{
  "arch": "transformer",
  "subsampling": 4,
  "width": 128,
  "init": "kaiming_normal",
  "batch_size": 256
}
Rows from block 4, named by matrix and row number. Rows with one number belong to one neuron. Each number is 500 + 40 x the weight over its row's rms, rounded and kept within 0 to 999. All counts start at 0. Numbers have three digits each. After the name is the row's rms in percent of the matrix's.
# fc1: MLP up (model.blocks.4.mlp.fc1.weight, 768x128), inputs 86-127
# fc2: MLP down (model.blocks.4.mlp.fc2.weight, 128x768, transposed), outputs 86-127
fc1.514 106:550541530459483486450506545528524516493480504554459482412524448538612480507492480532478530568525442560528460464423536435490560
fc2.514 124:579499526528515478509536521498531502474532555564449439506570509423505548528511440576551452498456468556439536400510485421546509
fc1.515 105:474550448486486562525491462477481465531499487493466457472473526470506465453451542501541475542574588443512490430550562518492516
fc2.515 100:550524441459476500533453613485472507509516510502524452577545511485428480441546518517554514542455473543460544564543546510468434
fc1.516 083:549536438476480461467520508514565481493511458474527533540494551495445539456495471535510387505563482438371461442445519492532515
fc2.516 101:443474496462501569506501523496433493468530484511543511540524466532522469550523569445530492467517536493482462469453486469476535
fc1.517 119:462488505493567482526540490497511484435570534480488472509550512462428538498517460455499531490427578480564486553482472534460474
fc2.517 104:533483584487464439508506456531561520579522515490471488396486460451546504452501443499455488528470472441470521477519442520462493
fc1.518 100:515542505482462472470459510432508426532534473456479473522435461481456513424495526524562489529548510478602533468490529471438489
fc2.518 097:470548432473451580509441505482463545545505535508535477526466531541475472484547553537506469488528533587470486499451486444537488
fc1.519 109:498434467500503533432490491451499445432537481550500483448411531495496561515496481511490548391474544516495490519482497470543483
fc2.519 107:453489507503451403492570479526577448452483531481463521459442502528466531526529538439484466559500447429466511516468510512468507
fc1.520 116:510458502459446497485490443535542433513487457516561463521454518560435513502525524440563483547573566493548515481479448540572463
fc2.520 094:481526555449497534567394477494493514531562540455479540521512526457566509488500528441501449439406512449508475538505478519483581
fc1.521 107:600538478562547526498497450541532515519513416499528532622523503523501461495431511451555569540451483528524487514525479463515548
fc2.521 088:538541461479513437510467490455519512511524441444477451563539543500579531534530533487513467464508439567492501417498550438587606
fc1.522 103:495542562427527454525556471583443491472506480513454461536452415497482576527503480543548458512512405444497487501479514557523519
fc2.522 101:489471500553469562595528456446493601505471569509471469537532433535505468483483543433480457581509547532501476490495478418440534
fc1.523 101:496450533528478462443452498535437462461503575529552503505511518504536465483468479489473463461467505510489530556526419571600478
fc2.523 096:443439523563532525466447553582457462445479479499496534587526421423556439554478459485550528466548555518557583529471515441516553
fc1.524 109:511532507507460506524462423505546579470539534491425507532546560491525474419478429506521539480502494543460495433529482506497541
fc2.524 102:583487418508476461478505489504482528531511446510533416513490567495511553465467462518548538503515470507557503431431501529578431
fc1.525 108:508431541454436511459515522490526515489484468524466452461448486548537522429526478500439486638571578499469442510494469522498510
fc2.525 118:510542521523539471468527476574547531498516476491493503495576517512545525463515528545648481505483450502529559506515543507569428
fc1.526 076:564470433486509529557472474581480476435534554566530498501584531575447487516505476573533474480437485537503539476464549451558530
fc2.526 098:454490482490492547519427545499427475461449472553551498502465430527479491588482501487489497477502530542436488498441514406495570
fc1.527 118:483453500534521499453535536383534472496537455529489502440506473536497532450436479472579506528487496469555486461456466485507489
fc2.527 115:497497533490534486605574435488485496538538521479479417521517534500535518468492496514499478465434466466527496417523478521434553
fc1.528 107:411520540547502551544501498492550459451527509491512509483465535540472516607509530540487520495483472439485427499541496423563505
fc2.528 099:469559508528495494547532489535485478444504442443591525545520475474570506462522442486523483503519478581513531563487515480447458
fc1.529 080:509513436490483490553524487468527512501518589533515452521491466440490505497455501561524571551516553531494448499477513472556517
fc2.529 095:472484528489535555531468509466474519477476474500540500572490422546496484559497544506474508472507507505471460483448511464468577
fc1.530 108:454542512432549483503521435536510519478435474531438486506522511464468537456495501459474471422537527472402490478453537605512505
fc2.530 100:450463547484484488521488531522486454494505486501494521521485536488553543492426502521529514481522566509547529522410496531536425
fc1.531 104:435434466440511528494467469565523493499595480459533452488523508480515532455508542516526484585462436461514510371497455494523528
fc2.531 095:497497507553439501489573511550545494433571489472556493500535510510510531542517524498532515512499478535446474521446541472525548
fc1.532 101:492482495518458488447489575467497452564493512478487485426491542473448464526586553488519501489467417445477501522508455508538535
fc2.532 103:503471509491460452466585499466487454468511537477488471526452442498527447533447463490417463510506498486523447560501499384507497
fc1.533 107:460495478493561474496489453441510474494524524557557488503467507488508514549485469450566475450473482515495510513457562508470561
fc2.533 098:474442499470482426537527577516519535484513423599477491558514532516457554545539492492557501504451534535490441417435500459501512
fc1.534 109:491489456514540473518520530544492466568480509501466534537478477419471483469439550542563508498553491462511491491493465473552542
fc2.534 124:510497563488540473482416474550553557481498536419520581441476576524492482477518538482488455522459448462564482484473525533557448
fc1.535 088:503477443470540511513448539506489546441495499460545509454577483493450499543486513561454472509489536499498468472484497439526505
fc2.535 082:477514575496474589509483536558511457544481460480458507516475424529515467534568461490514416507478482568456448493443498477473437
fc1.536 107:477463471487543526560551565473557518511557509518559477567491503492531480480518495510469508510492530515643540492488485522404468
fc2.536 108:492521547478437468501474478450520506566461493480496575462436529516469507455504511545429510470492502465495482560515495490524518
fc1.537 104:504513463462460466519531534479498558532458489548452537506466506511456499470491552526506519452471469460527443421522510452479534
fc2.537 105:433447434443526512516510453408498515423481504479517574553524560481545439475530468403526474453441542496484500492412497458495468
fc1.538 101:447464389454478498464548505524495514536499518390492504473509514511484462520495541561588489464432539515487547568468509534474508
fc2.538 093:486536491494469472520512518475513496469537469534577453488512642442494506527498489524530529513465512462462430470508455479524565
fc1.539 103:484531438513517509497469476372475567488475519510529501595518504472467557438516464431461525517609488469506538517511505529477456
fc2.539 086:486456534560432530501451484475528463445576470422445496496496506490557516471530474519541515461549489518544449452477540452469512
fc1.540 101:593562526540529485506479532467512515557490473534473568530481393478512545540417529490444529434457500459496503491550541494443507
fc2.540 114:560533497471562526566422453513499460578514489504473493545527564420534516471498508535572547519490494467525557520552497540556482
fc1.541 098:530495475428435517556481539518477482446513418522486444493488492511574556511476513534478508572499483495508549470423441544539523
fc2.541 096:541467530503511547485493524521401525522381521489436504527487548500528557504470482468472513507438496553461465558504495433495550
fc1.542 101:510532573389485456566528490477507510494511536467499444446509452525469526548515496527427515436464483472574509541476500445537443
fc2.542 092:565465510449513577563510442515565499504503516463461464469456480525476522484473470531524471536462434528467474548441577558512418
fc1.543 095:581492507510553513404428473425531574421505486513491498526517450467495513495460536524537521524564492474474561451433510524495528
fc2.543 113:456484483503506522490464468513502493469551512440495573442453506559514515540491567481478534493474566533485487452472498431516524
fc1.544 111:461494533483514491442476498525531486491493442517489460525577427644458482465543523490503453498441577488456461519589478511456517
fc2.544 097:485471433426543512589490528464434560523428500464480541482501502589471520410515510516489490486546420540458526499494536474494465
fc1.545 096:508478448540535566526580414416528496523483490553473462450547479540473470534491526536522503441485484450532443590452450541485481
fc2.545 099:477488545468457488475492545455453491437525494427447539496506532448484410518555493455503501478486538534483498513442571487494580
fc1.546 104:429559535523437453509474473522486524451512437519581506499552530461518489543426557511519436441457443482502465470472475452510495
fc2.546 105:471491513519440512452485472508528490633454489512487505494525529472464521482504541521435500538434523426459578488564577551449455
fc1.547 095:535465548505450516550516534439435489456500506517452411549558508487500477504492544475472536516430444454484532464459426529481502
fc2.547 090:487466522473420562511477516432508492480495474485492525478508505439501472515515483536484452457512497484525487502477524454482454
fc1.548 102:513503475550465581430473468487527418514476530534475512494489607551495494512533444490450527504491522473535436469545458547513582
fc2.548 096:535435481523482457550520546531485525454503566516466569515490500482423511544527518482519517467513466575453524501454562461599531
fc1.549 104:489496509565463387529474513445542547436463435440502529514488479487500488524545576550504497428544457509492441581468470517506509
fc2.549 104:455479456505508451542526438518435539518509460577558528529519481503518462657419512594491516523512500513489434473526506423496533
fc1.550 087:510523453534579518526502527542511500555527533575493527513540571499549419555531609546574469451506458477530436539492499508558443
fc2.550 097:482539504427534536507426524497425496461530455449533490500545475510488438552492488483518516497500510511488486486440484453530539
fc1.551 100:491501483594504486503496525505485455536485566476574544473400515485435502427462470500474541560539528484412501460481478463483528
fc2.551 095:460433451516436516492448491549541558440487468536527541535470495546546437573558551518469525445493595528538452492485459449458477
fc1.552 122:549482583539546438518493513520576521509544558583419518550552527455522511523492496569436537503456419498474498493492562503445510
fc2.552 117:531553433487506462428427471561493500461558490518428471546501560438521526448522547540476492472453457488539456538487471509484449
fc1.553 097:474520499517525453499457489505473519512515387609501574493515496511507509562512560502488507470517537457470487472543501452428530
fc2.553 095:506491487465461453563501511482473529489435524537521511476465541510587498440504482525533457553446498380530543491523485483466488
fc1.554 096:446475508503431480524571422470454515509464522547546465508486502437502486532475552519581496577590473462548505497503482491393554
fc2.554 096:499492441434415494490535531495510515539480504494519489455502527558513504432548538511454494455458492461466453512493553515519459
fc1.555 089:495517439389509520490483562540472536528465570506550484490550521484480462525591564513516549484488461570441519483490503452507461
fc2.555 104:475499467462527597511464505492511472437536486473486504516495451524506481559504531504551530458490546579526477479447495442475565
fc1.556 089:547477454492517508519500506524511478500460475473534532501444491469443447555456487491494464519554498509516462466489499499549539
fc2.556 101:445431539479456583477452487507481473511514478519527516524492451528498482597506532488503495462511552545515462472415486457440515
fc1.557 087:512445502506510531478452531479507511507527553436430512460501492490488455523494505604516572516450558489519447494514428510567514
fc2.557 096:453496524448557561500430529550483465461475447469564494566470464522523457554521484482525528467532525525487445472447549466470525
fc1.558 111:505451541488451439528545533514512477459511484436517491507500392607512504542543548482508510480492488540519449499463537530513540
fc2.558 100:462495499506509468593478485483481531453469442521486533519399530568534419530501491457507452470554531529561441486442482507471533
fc1.559 096:488445467526536423537523511459546452467500542524471517488483481530520509543450447485554530439557462546508493479599540470563461
fc2.559 088:519561522499471449496427541513454469490507578507489559504472458447384497571530528532524497491527511470538489540478480496516496
fc1.560 120:537574529532527482529443484452553474513432445482449502486489536565515462483469469553497440533525501499520531522529558508429459
fc2.560 110:538457451523480472512413505574473482429463488463457535496512493506527474523519495459505444470390462405581507538499527572483480
fc1.561 089:459516587593516484447483431522473522502477455552541455485534482515451492472482523449461491534448510523532457551488494534538508
fc2.561 105:538493487546559404561539478505520450459538420463481498431548549534474463523524519512447486453469548454549508534470460553487456
fc1.562 111:534512464560505479542485529465538512530499414488496478484446525514488547463483493535446505509513519455504504554550620469469491
fc2.562 111:509529516485490440489507500510506467495523509571532519491553541502490525542484483491501426497463497507516510530491500562474515
fc1.563 097:537536413488467478515465484513517454525528452447512451497416545437503443514440503487545514507563531449518495466511525507445552
fc2.563 098:398527464497477562521548529476489480429443516455545544535504562506481519497571509465540499495549552550502542514446520514457531
fc1.564 098:506520450503497482526516468419480507516505489419538458442514541516476540489601451531415415465437535459495421509511455498563479
fc2.564 088:518466508499489535527458487521468545520496488525525439450484551488495502488453493569565481530480491526489491553448555452533439
fc1.565 106:543383473464528484494505471515516565476497490510535533515519449482487474505459408487530486479575463475482498493475501590462509
fc2.565 101:451479486557521523473505522524503481511476462457504517473468442408478499507477393466456485503558580475557525467462438488486561
fc1.566 091:475553489481513508495463477519524522518559464526493458433435538565522445510516446539591523511538488554537510468490480468548492
fc2.566 094:544475477448451487480541519484447512425499514525539476518540524486503530531533499480461522497468459425444506485516541531548563
fc1.567 095:478541428478520548542445521461433458501436471532555565534479495524452486509464507500457503429531470568541506544522496535479564
fc2.567 106:535429485521462546479487507445531486558551553479455529503453495411519546492515508533448461482466453475537579492564553522554530
fc1.568 085:482474520549507481481608485460494493534453530470578518488523516496530506491467436482459509507513566441528465512497522584513530
fc2.568 095:439494493486521584513475513475459536487491524501502492566523438561467493551511510502516457523508522480465531497449489520505591
fc1.569 100:509528473534518392510506419530517474530509560504487545534471502524458470502508580537488445540502536593498469523555517470537547
fc2.569 097:526501478402548496456450424577503501518516560496462500510515556503545519446502505580476496404463485474535513482433501544527467
fc1.570 106:526521508611504518458536464549476451452581497477442503471488458562447524485541560451540502428480487495515399546505544535545476
fc2.570 113:510499498498516421502454512493512458506462552466460485530562473542534501510507500494479449401461478468496491536526506497552471
fc1.571 088:518474506531510559514546495453449454490435481531539434553393554457521550449507578487555502585521491511475419476484467453538506
fc2.571 102:471472491450505572541482538492440493514502494475510508587526517500486489493542516490531490449532542571462414514435527482476538
fc1.572 104:470491526481483462505533516450531570502490471522538487507536492527535563439464568481413456453475472550429464528534530491496528
fc2.572 097:467517498616558483449583510551492504487520524486518472543526479523556530523507455473439486500592452514476476579450433493536549
fc1.573 090:522487506558428478533524477577495465515451543494539439582471458527409550462489520496508488562593488516512459448516504479511552
fc2.573 098:483512517519527608494477474501529472421561544455486533545484498467587488559560469492444473509477517492424475476444522470472551
fc1.574 080:506491499448536521543449521516515544398493537522475501466526548459469522492570522491439490521429538487534409504446520499552498
fc2.574 077:504464506446487563533418539418439478546501530509459506505505490522500495551513504535514506493502571538501377411499565482498542
fc1.575 104:595424541527475549568489535528464509508558531540535468493469510497455495520495470504462501543549481469555419433481495469432562
fc2.575 099:529483486446498512482526492539491482553475486484499540450453463540485479486549537461543472537490547526471488511453430474435521
fc1.576 118:519455547471517550584518495449489570516483510539538463535481463462454543529491537546528495419431558473527447501605449513444526
fc2.576 117:495537455539518468554436432510513464520464491567477478539470555502444496577511539489470461508483461505477579549528485479536464
fc1.577 102:513469506506493447498486544552544528518540450476467498487504453529622506524525504475487544519441547521537376529584558527433536
fc2.577 093:490492455472473414410477467488499498532456494579502519468459508540499423526555465506511442499484456559524440548503532504482476
fc1.578 104:493545452452498490562418472509526546523468529452460458533501445509427574503476410541482503405469537501469530502541548560388520
fc2.578 108:501491561573484513439457426502533540497499459500486518540447532459503599497474472512614491483516523473591465519521509519597453
fc1.579 117:535479458473405517478547574537490478530485454470499465552481512553558461546490592520510506498537530486502488497511562571459478
fc2.579 113:494528495478497443484445519528490475464487503519489503493536532526530499496497536553529469447374503449495524533484517577486475