config = dict(
    model='sound classifier',
    dataset='acted Russian speech (Dusha)',
    train_examples=26041,
    time_shift_ms=100,
    n_mels=64,
    hop_length=160,
    input='mfcc',
    spec_augment=True,
    win_length=512,
    targets=['emotion'],
    num_classes=4,
    arch='transformer',
    norm='layernorm_no_bias',
    norm_position='sandwich',
    activation='quick_gelu',
    mlp_ratio=6,
    head_dim=64,
    fused_qkv=False,
    bias='none',
    qk_norm=True,
    parallel_block=False,
    inner_norm=False,
    subsampling=4,
    layers=8,
    width=128,
    positions='learned',
    pooling='class_token',
    mixing='mixup',
    label_smoothing=0.1,
    loss='cross_entropy',
    init='kaiming_normal',
    optimizer='soap',
    beta2=0.99,
    lr=0.0019,
    beta1=0.95,
    shampoo_beta=0.99,
    eps=1e-08,
    precondition_frequency=25,
    max_precond_dim=512,
    one_sided=False,
    adamw_lr_other_params=0.00091,
    grad_clip=1.0,
    cautious_weight_decay=True,
    ema_decay=0.999,
    steps=15200,
    batch_size=256,
    epochs=149.4,
    lr_schedule='cosine',
    final_lr_fraction=0,
    warmup_steps=300,
    weight_decay=0.05,
    adamw_weight_decay_other_params=0.01,
)
Rows from block 5 of a small sound classifier, named by matrix and row number. Rows with one number belong to one neuron. Each number is 500 + 40 x the weight over its row's rms, rounded and kept within 0 to 999. All counts start at 0. Numbers have three digits each. After the name is the row's rms in percent of the matrix's.
After each neuron's rows are labels from the 100 clips, of 14848, where the neuron reaches its highest value: "top examples" is what is common among them. Only what is clearly more common there than usual is listed. The data: acted Russian speech (Dusha). In brackets: how many of the 100.
# fc1: MLP up (model.blocks.5.mlp.fc1.weight, 768x128), inputs 0-42
# fc2: MLP down (model.blocks.5.mlp.fc2.weight, 128x768, transposed), outputs 0-42

fc1.637 075:517499546560546550458449488448491567495483533514516486523496401440527534595519428481474478487445577514520543408553426535504495497
fc2.637 105:526520445568518521482508514517511557513507513489529543388519512495433504519516505524518197469513489484559486536492527549481472523
top examples: emotion: sad (54)

fc1.186 108:516489459479506495465473499479483504496508441539505445538479566465479518538531469479441551564502420467532553499486504544508538551
fc2.186 103:495461497512568441484491551523531498505502524525486519584521490537499487535474506498555456413454522465486557578588450438470529455
top examples: emotion: positive (40)

fc1.129 079:522476541514506447521543427513513573536504511467452527464419449451515493527520468492506550467424448493516502456493438527475544524
fc2.129 097:474502546595495521479483499497536461511489489552570537446471520450491501513518485503480176531483521525536510487496486523506511492
top examples: emotion: sad (70)

fc1.761 096:445461482475419492541482451480487491491532428441492524577508537515445516454558559559471487500477553465504449551513558473546512505
fc2.761 088:520537497491449516563482460417502492515471524467478475615511514453472568494484511501452390435535469469524473499501461480499562572
top examples: emotion: angry (50)

fc1.449 105:508557494495474505506437484509496497455469507485549439472529497455464498501451493532379478488436486536500504498483517504523453551
fc2.449 096:566554463492528459487513520495462556520510540457511470602530513510616526449592495509550615525510478453412527509451470477530553505
top examples: emotion: sad (75)

fc1.307 086:513484487536534453539487464482471488474459485533558467449493492514455487519587510472485525481501503489474508469415476499519542502
fc2.307 085:512468522574526507518457523504533485473518432516493510437471510532473483482470469473484215538470475512525491514518528518440509502
top examples: emotion: sad (63)

fc1.32 092:520485429478532530529425517510457535489504375578522463506447510570470504500421546487500537516491464456511500520516489571498570414
fc2.32 125:509448505465498478532446461480453533487504525527495447526478502442528461511455513506477620562545449457446535514508556413535548470
top examples: emotion: positive (82)

fc1.328 098:503487501455477545511485422509533523501562512474437494523476545526448506438493530522488474495553471484539459567514533515461522568
fc2.328 092:525562476442475569552481513464466454501471471462530461489472539452443547442516509496429268468527500577525479491483487496504568556
top examples: emotion: angry (78)

fc1.671 116:459529466528594582517478523582525479517543489469535566482559511477458563420556469479433476482471529471454465495470512496527531445
fc2.671 090:458496469449565501506558496460414495530408493483448465578430520536569473460457450548462626520492451500507531474545483471486548488
top examples: emotion: angry (40)

fc1.700 088:480492483468552548535539560547429528494541447515515563529480541513501455481500537495511494464563512519491546528508505531549553398
fc2.700 092:524497518507458479539512465490555481471462531520504453554550463474505538472531524484428578553522414460486471583440499456514526506
top examples: emotion: positive (48)

fc1.236 108:555520429512502459464517500473536498465487410456471573504539459488516444367491462480526568511490472486520484486444479525476487469
fc2.236 095:501461463571541542556432529543581518549514471511545507463491486481464462512536430534564358549453469558495477535506501470482481481
top examples: emotion: positive (49)

fc1.392 132:535426511460499525521508455599559481429500522448500490458517470422470512550498469554449504534476558543615458565555462514493573507
fc2.392 115:497486479491529506503516493528496563436489441482449441554525507511483496460488538513477719572562442478416491486507491463476450506
top examples: emotion: positive (64)

fc1.1 117:505445443415443492483547545516512548500451534428509592495468523479455507495464503514554581496492554524540471525460459469555509528
fc2.1 108:520514466489456490564541527535447473489500524545484500472538465466475495487537501502529624523516485475558474505504478448461482506
top examples: emotion: positive (39)

fc1.269 106:530500527477553457468484505492502467521504495510497550485422442486533492480519542467530533478520498469491447512512467532471575546
fc2.269 091:479458518531497530506469481450465526477525533476470509537477437568542448534484466545453693490534510474452430517481532487503521450
top examples: emotion: positive (61)

fc1.127 096:528555405526495454476519543439540497458511501481454485582449449497568485454482443485513530584495530452496555521489536488445536545
fc2.127 099:524418500404462412535503488498522560462475523516465470640506484494564491449457485542513584542468437466446510536500589508497552497
top examples: emotion: angry (77)

fc1.216 079:463505595537492444519545452589475449466506488470533515431485437474537512485567502413497530509547524487477465567526606512514471482
fc2.216 105:494496494552513518510478538528520491523517424509520563422519488483478541515531461493495173504523480530534474475473505546510480494
top examples: emotion: sad (55)

fc1.113 096:481488551471518512501424551492578552488445543535419464493435429537463488471427610514501523499451457514421504460498478544516462493
fc2.113 094:499488512494526496478445518397445452472453405433554473426528468491473489562507513464425383500506528460459498529425491484481545479
top examples: emotion: positive (50)

fc1.89 101:528595550507501490524480467551497517530487571494474491523425528541479468526511441564495542454530468536544545483469460518425510500
fc2.89 093:510487497510512491503490502505495535524525451503484474564505450464478511538499503563480614478526492468498411494561533380501519470
top examples: emotion: sad (59)

fc1.339 111:524477525499426539425486441463437527391526487436514495492468461498517440479524484473473550511510447516485462457519508501431507458
fc2.339 094:532499450491438535518501534588549483499489511533533503393485476531536545495540498497480299495526500446495495543490553475494454524
top examples: emotion: angry (42)

fc1.110 097:512501479492597545500557500472482455449455596511503508512530496475532491546467531507507578426458542526553507459545525433456499437
fc2.110 096:540514501483498457471539436491479531489406534453544484632529500523506512511440546456479517478472461491494565436585535509476568511
top examples: emotion: neutral (62)

fc1.709 092:531549526506489569519513504475423498540514422472489506476446544445521532505449535470536502438501583491517534563547535457478505569
fc2.709 109:488514509562501507502512550532507511525462464465521516458511483476443499517537483538491186467512505532544475487464454572487521520
top examples: emotion: angry (41)

fc1.630 111:545510508440552521472471481528499494517440423524460452487517453453512514551446502530503541479461524468540556542449524480459599495
fc2.630 114:489474494499570454554467504511516553409435513447505451555388479528480464482510512496523701538495499445508473509489562448529518486
top examples: emotion: positive (67)

fc1.258 100:515524501509520523526541488523469509532554489500450518506523446499487451422515493454521532468459515478610487472508499558492554468
fc2.258 123:496408501452524430554507446486526515430519490518507483595498571513475495535444487464478721492475431488457531495508526429484531564
top examples: emotion: angry (90)

fc1.622 091:504502455442487545478495527526531548520535515472452529452465595503485517412473508478581516517460495511504485523464475513570531559
fc2.622 092:494487543499493519494501459506488535506480451477479492451475512494514492523523484502477225486480478576467519512443511578499513500
top examples: emotion: angry (39); emotion: positive (38)

fc1.25 096:497431522555535477490559483464476500543487523553569497480466464533489555485431537459525479451454521477528509497511521444462561431
fc2.25 114:501502505533543545521450553556486518538523458491548513415520476489457484556520547477522211467436493496542465513450469529494486516
top examples: emotion: neutral (72)

fc1.303 085:486457542469541528482529479513488469529531515539488493499531444430541481544546466482492500480528533451466422498491496464523503379
fc2.303 104:473511472526494502476509539541502484540481486497503527440460509493458518517523514514491147533502468503535498501511499513504494481
top examples: emotion: angry (49)

fc1.692 102:524585519516468490536489463537543438401516500417533462497553484529521507539578475450563531522562514528430476495476541484420539536
fc2.692 102:529497537530428488499524502512485514512513532570506486558475493518581447524540450524466675483552439473411494486489518467528465450
top examples: emotion: sad (54)

fc1.155 075:424531476537470499474518471506531425498448506521501506470496519491563519513536487463456494472422568482531546546408490465507509523
fc2.155 106:503486513539512533494480566508508513525489433514531544388482499479471514510544479518495170496500492505517482484479519561502510495
top examples: emotion: sad (65)

fc1.698 116:543553507500508575490532495543539453528547455529530538540520480518485522501496562538470526539563562538602480560539509438526518455
fc2.698 115:543564510496435525421550449536519499510429516458436522544505436503584469524516526501505687474517547499477558511472490461504473490
top examples: emotion: angry (42)

fc1.274 118:529461518529509502550486550471498500570615551406444516545540501502427513480497500492524490478468488541479466448534554535544528484
fc2.274 099:490543458439526492523466507488433512433446510514483512555575498543466426447525495469515569577484501547488607521487506592499492483
top examples: emotion: angry (44)

fc1.41 106:503466450488563474571535508530491465497513474522521449548531520460464522427455499435476500498465490466470493537479488475475571395
fc2.41 084:445433521595534515517523602477507486525486536506527514458472562529464497589509543501485552517537468458513490484538453463447494560
top examples: emotion: positive (53)

fc1.341 103:496595498496535530468445508509539455534562435460483463525436488491538515419524507571550485526535557492544485535514546564501515487
fc2.341 123:533455490431447489507521464484621514460513556524486496655564559488470550474453505484459505435482432443489500477526496472464576510
top examples: emotion: angry (99)

fc1.745 119:576533552494461476453546502518462558508510423439579481580495558515516553442483534494531469521543492485495532474441544427450520517
fc2.745 099:540481541485456445512535470470521487426518445535466542542488525549553582443489535570542707535560496457439495426489534490499544497
top examples: emotion: positive (43)

fc1.528 098:553497464504572502502564576469457479486476564470580558463577508499563488486420490488544525453512551457581476481512533474478480496
fc2.528 106:538498509538538518473478515573459500486520549505560554491555504478501538533488550443520241422466542530563508486539503502483513512
top examples: emotion: neutral (62)

fc1.651 106:489417546521455540487396509597484507510463525545446510472524521496492509426500508477536478485496446519578454471528514531443477530
fc2.651 106:473573501536490488506511471551506510506507490501509497583484474474494500448513460488459671468521533561490489523451522507463520515
top examples: emotion: sad (65)

fc1.767 096:529547457446482429518513450428546517537528487476474441569469542460515432527532472476473455541506445481512509495492476545517542538
fc2.767 089:499455463476529446466549520519520508470471546495548501574492449463525500442471531491567494443434476482496591520562471517469531441
top examples: emotion: sad (67)

fc1.349 105:497475496515530430502497518537490481499473523495508529494471534552558548500433468513547508591506509525434498442562502514517485540
fc2.349 104:498480471483462541478525482511505504496586550456460475546539492494553516536501521523485634483644451492419466516505491484499498448
top examples: emotion: positive (39)

fc1.544 103:453537508476528477447472532489451466485545524467440487601554510502525520425488437524471489498504445460555457535455527530551549559
fc2.544 094:522454559427488437498549475515530504456464511533445423580482575480567549480495538500498518457540508467447509500559443436484503516
top examples: emotion: angry (71)

fc1.264 109:511452519485501536481494482510468579516430510493446524549569517506497574482484571447476503490485448559423429443588525472486514507
fc2.264 107:544525444506508488505485424479517495483522499517497509511537543553584529500539449435451690487497493539447453503509481516460526465
top examples: emotion: angry (43)

fc1.699 104:458581502513506478440454496466532493543526508452474480542486482453518519472477448548511511479520496466582506499478527552518541533
fc2.699 143:522434484470466479563508464507597522467509581503457516617505505514486503503440463511471491420479431438510556485520502451465585486
top examples: emotion: angry (99)

fc1.494 104:460597522486500559549515514462508464497462517552475452513505511516469542496583463554527577506552507524498514518490463520554497492
fc2.494 098:518491498491517507466498549526486504462524437499508534384520498488508520475536486483460291508485508587598526544471466533520544495
top examples: emotion: positive (56)

fc1.93 095:537460509572576509545530519536477592567483543508581497458480422486568474496417521494588505421467556441502470471530449502437552473
fc2.93 116:469510528537513540471506512542512505519514461516527547455540510428453487551531520494467159488487516501539499501497528517495472491
top examples: emotion: neutral (74)

fc1.103 104:481449557484547481580555510488556539453529504501541545519508476513488535549408491516500509456524491438506465517560558538500507511
fc2.103 090:496443508470602506438507497436488474449494463536521429552487538436561493533548589498512515482488528470492442485550492524488550457
top examples: emotion: neutral (81)

fc1.286 087:546524460453489469487533491468579484427501499494502544477509488477494473512532392491487536477506463471480441475452459510446475550
fc2.286 094:513497518587442535525476496516527477496515501534498501458452493483495571507515502500496263551532494524517489542532508554464518487
top examples: emotion: sad (64)

fc1.229 093:472505507490465466475469501507552460517453469523495454525485458531511518456575435463467532482542493454529479508407461472463465499
fc2.229 094:523529518586470428536569507490563512478503506523473541575484532490568521442442463529434520503502505541463460504507514538478540478
top examples: emotion: sad (67)

fc1.185 112:484514443485504598533535513463473518561489473510517477594514500515474499470468522530557542463406521489612579483501435464499411466
fc2.185 117:516459495489474468526494519508493521575452544521545431486497514475558475526538535534503712458508548452534516489547436474502415454
top examples: emotion: positive (42)

fc1.251 104:495522504465501468469567482498477499533580496433456457507501520508460487504524502479471485518504508523519501542491514487551511461
fc2.251 078:488512569490489583522493414430459465535571472432464498491542576449516525459494513494442397425519509564507484501501374527503526591
top examples: emotion: angry (47)

fc1.718 104:519522501500483483439489468501528519528511469536495433573521475507508467547494455469450454527518452479472520511491482527537545517
fc2.718 094:469501514520579461480574528527496508458480563531507506568531506481552525496531546499532452437447470469481561556563491508460494410
top examples: emotion: sad (69)

fc1.676 080:461490525460502492435432545452554525563481490483525491364502527525502508449521486516598549463427524568544496568497433519536526490
fc2.676 107:521506523527518508499480547530487491520499480499516544408469515481499516500525505498499191509504509521558495493482486559495527504
top examples: emotion: positive (48)

fc1.689 093:567473496494538456486558519478491464474500517493484502564535531511533492521458552516598524391551531541511533482497517513448490428
fc2.689 091:521542578516518424481512481516447482452484535497553495534538583512607471528521558504487353501468565462474505506508446466506465512
top examples: emotion: positive (41)

fc1.230 096:569456497530482463453475493530573434526419546526464498534519449427509520580507421504422470567471459525553487476512566499491536549
fc2.230 111:514538527505543480485498519469441517501479501495562457648544493561546507473504611476535554502537459401412514479526474491558514478
top examples: emotion: sad (64)

fc1.595 108:421520476534495553493502546446522536477509561460452545512487487483471549480475557542514512557490472525472500487512486528554541555
fc2.595 097:512548485490520476467455554446441518498543442434502474429496494516536484512568511526487319484501498554524501496504490536543553486
top examples: emotion: positive (43)

fc1.628 094:515467553492504504527525500515483498427498497544469441455582531482496508506531495510455572469456484481486507523478524459491587472
fc2.628 088:548475504619471481505547495509506477494456436538521522440480569474534467549470523479520324492495423457556516496490538508451459520
top examples: emotion: sad (60)

fc1.371 101:552516442481461607463543496551493480447551500471479522535490566504530528456550544493420524494563540535451546513485512495549449518
fc2.371 097:528548584500430480545482472463526522527520544455477494534519522562536559436488480499425454522493518557460445504454489419487562483
top examples: emotion: angry (58)

fc1.347 133:517521470523529486520359491531496483424513552490538483515386480521494561525409485437456539526583510509475481533471536582525416509
fc2.347 119:475476475492548483524533531483478495503530486515480452564480532572494487465535520528488632550426471451424461482518482521534513543
top examples: emotion: sad (82)

fc1.326 110:550481582526492515522480523509466484510493507540523478583497593481551505506461515524487431515539447530582445549540453574481498536
fc2.326 109:463474491427502487496545495521539519538549572484476479590543499595502502506473515473581597432495489466472518570519540478469498439
top examples: emotion: sad (55)

fc1.644 101:482591531546534529519527484531450443563484531493499497510470561452486521417481444536491536497438496526511524478459568503506511420
fc2.644 109:517441489436494444547549458467575499378543533502474491601478536522525503436486492481499602469473438434502492488529509468502500426
top examples: emotion: angry (93)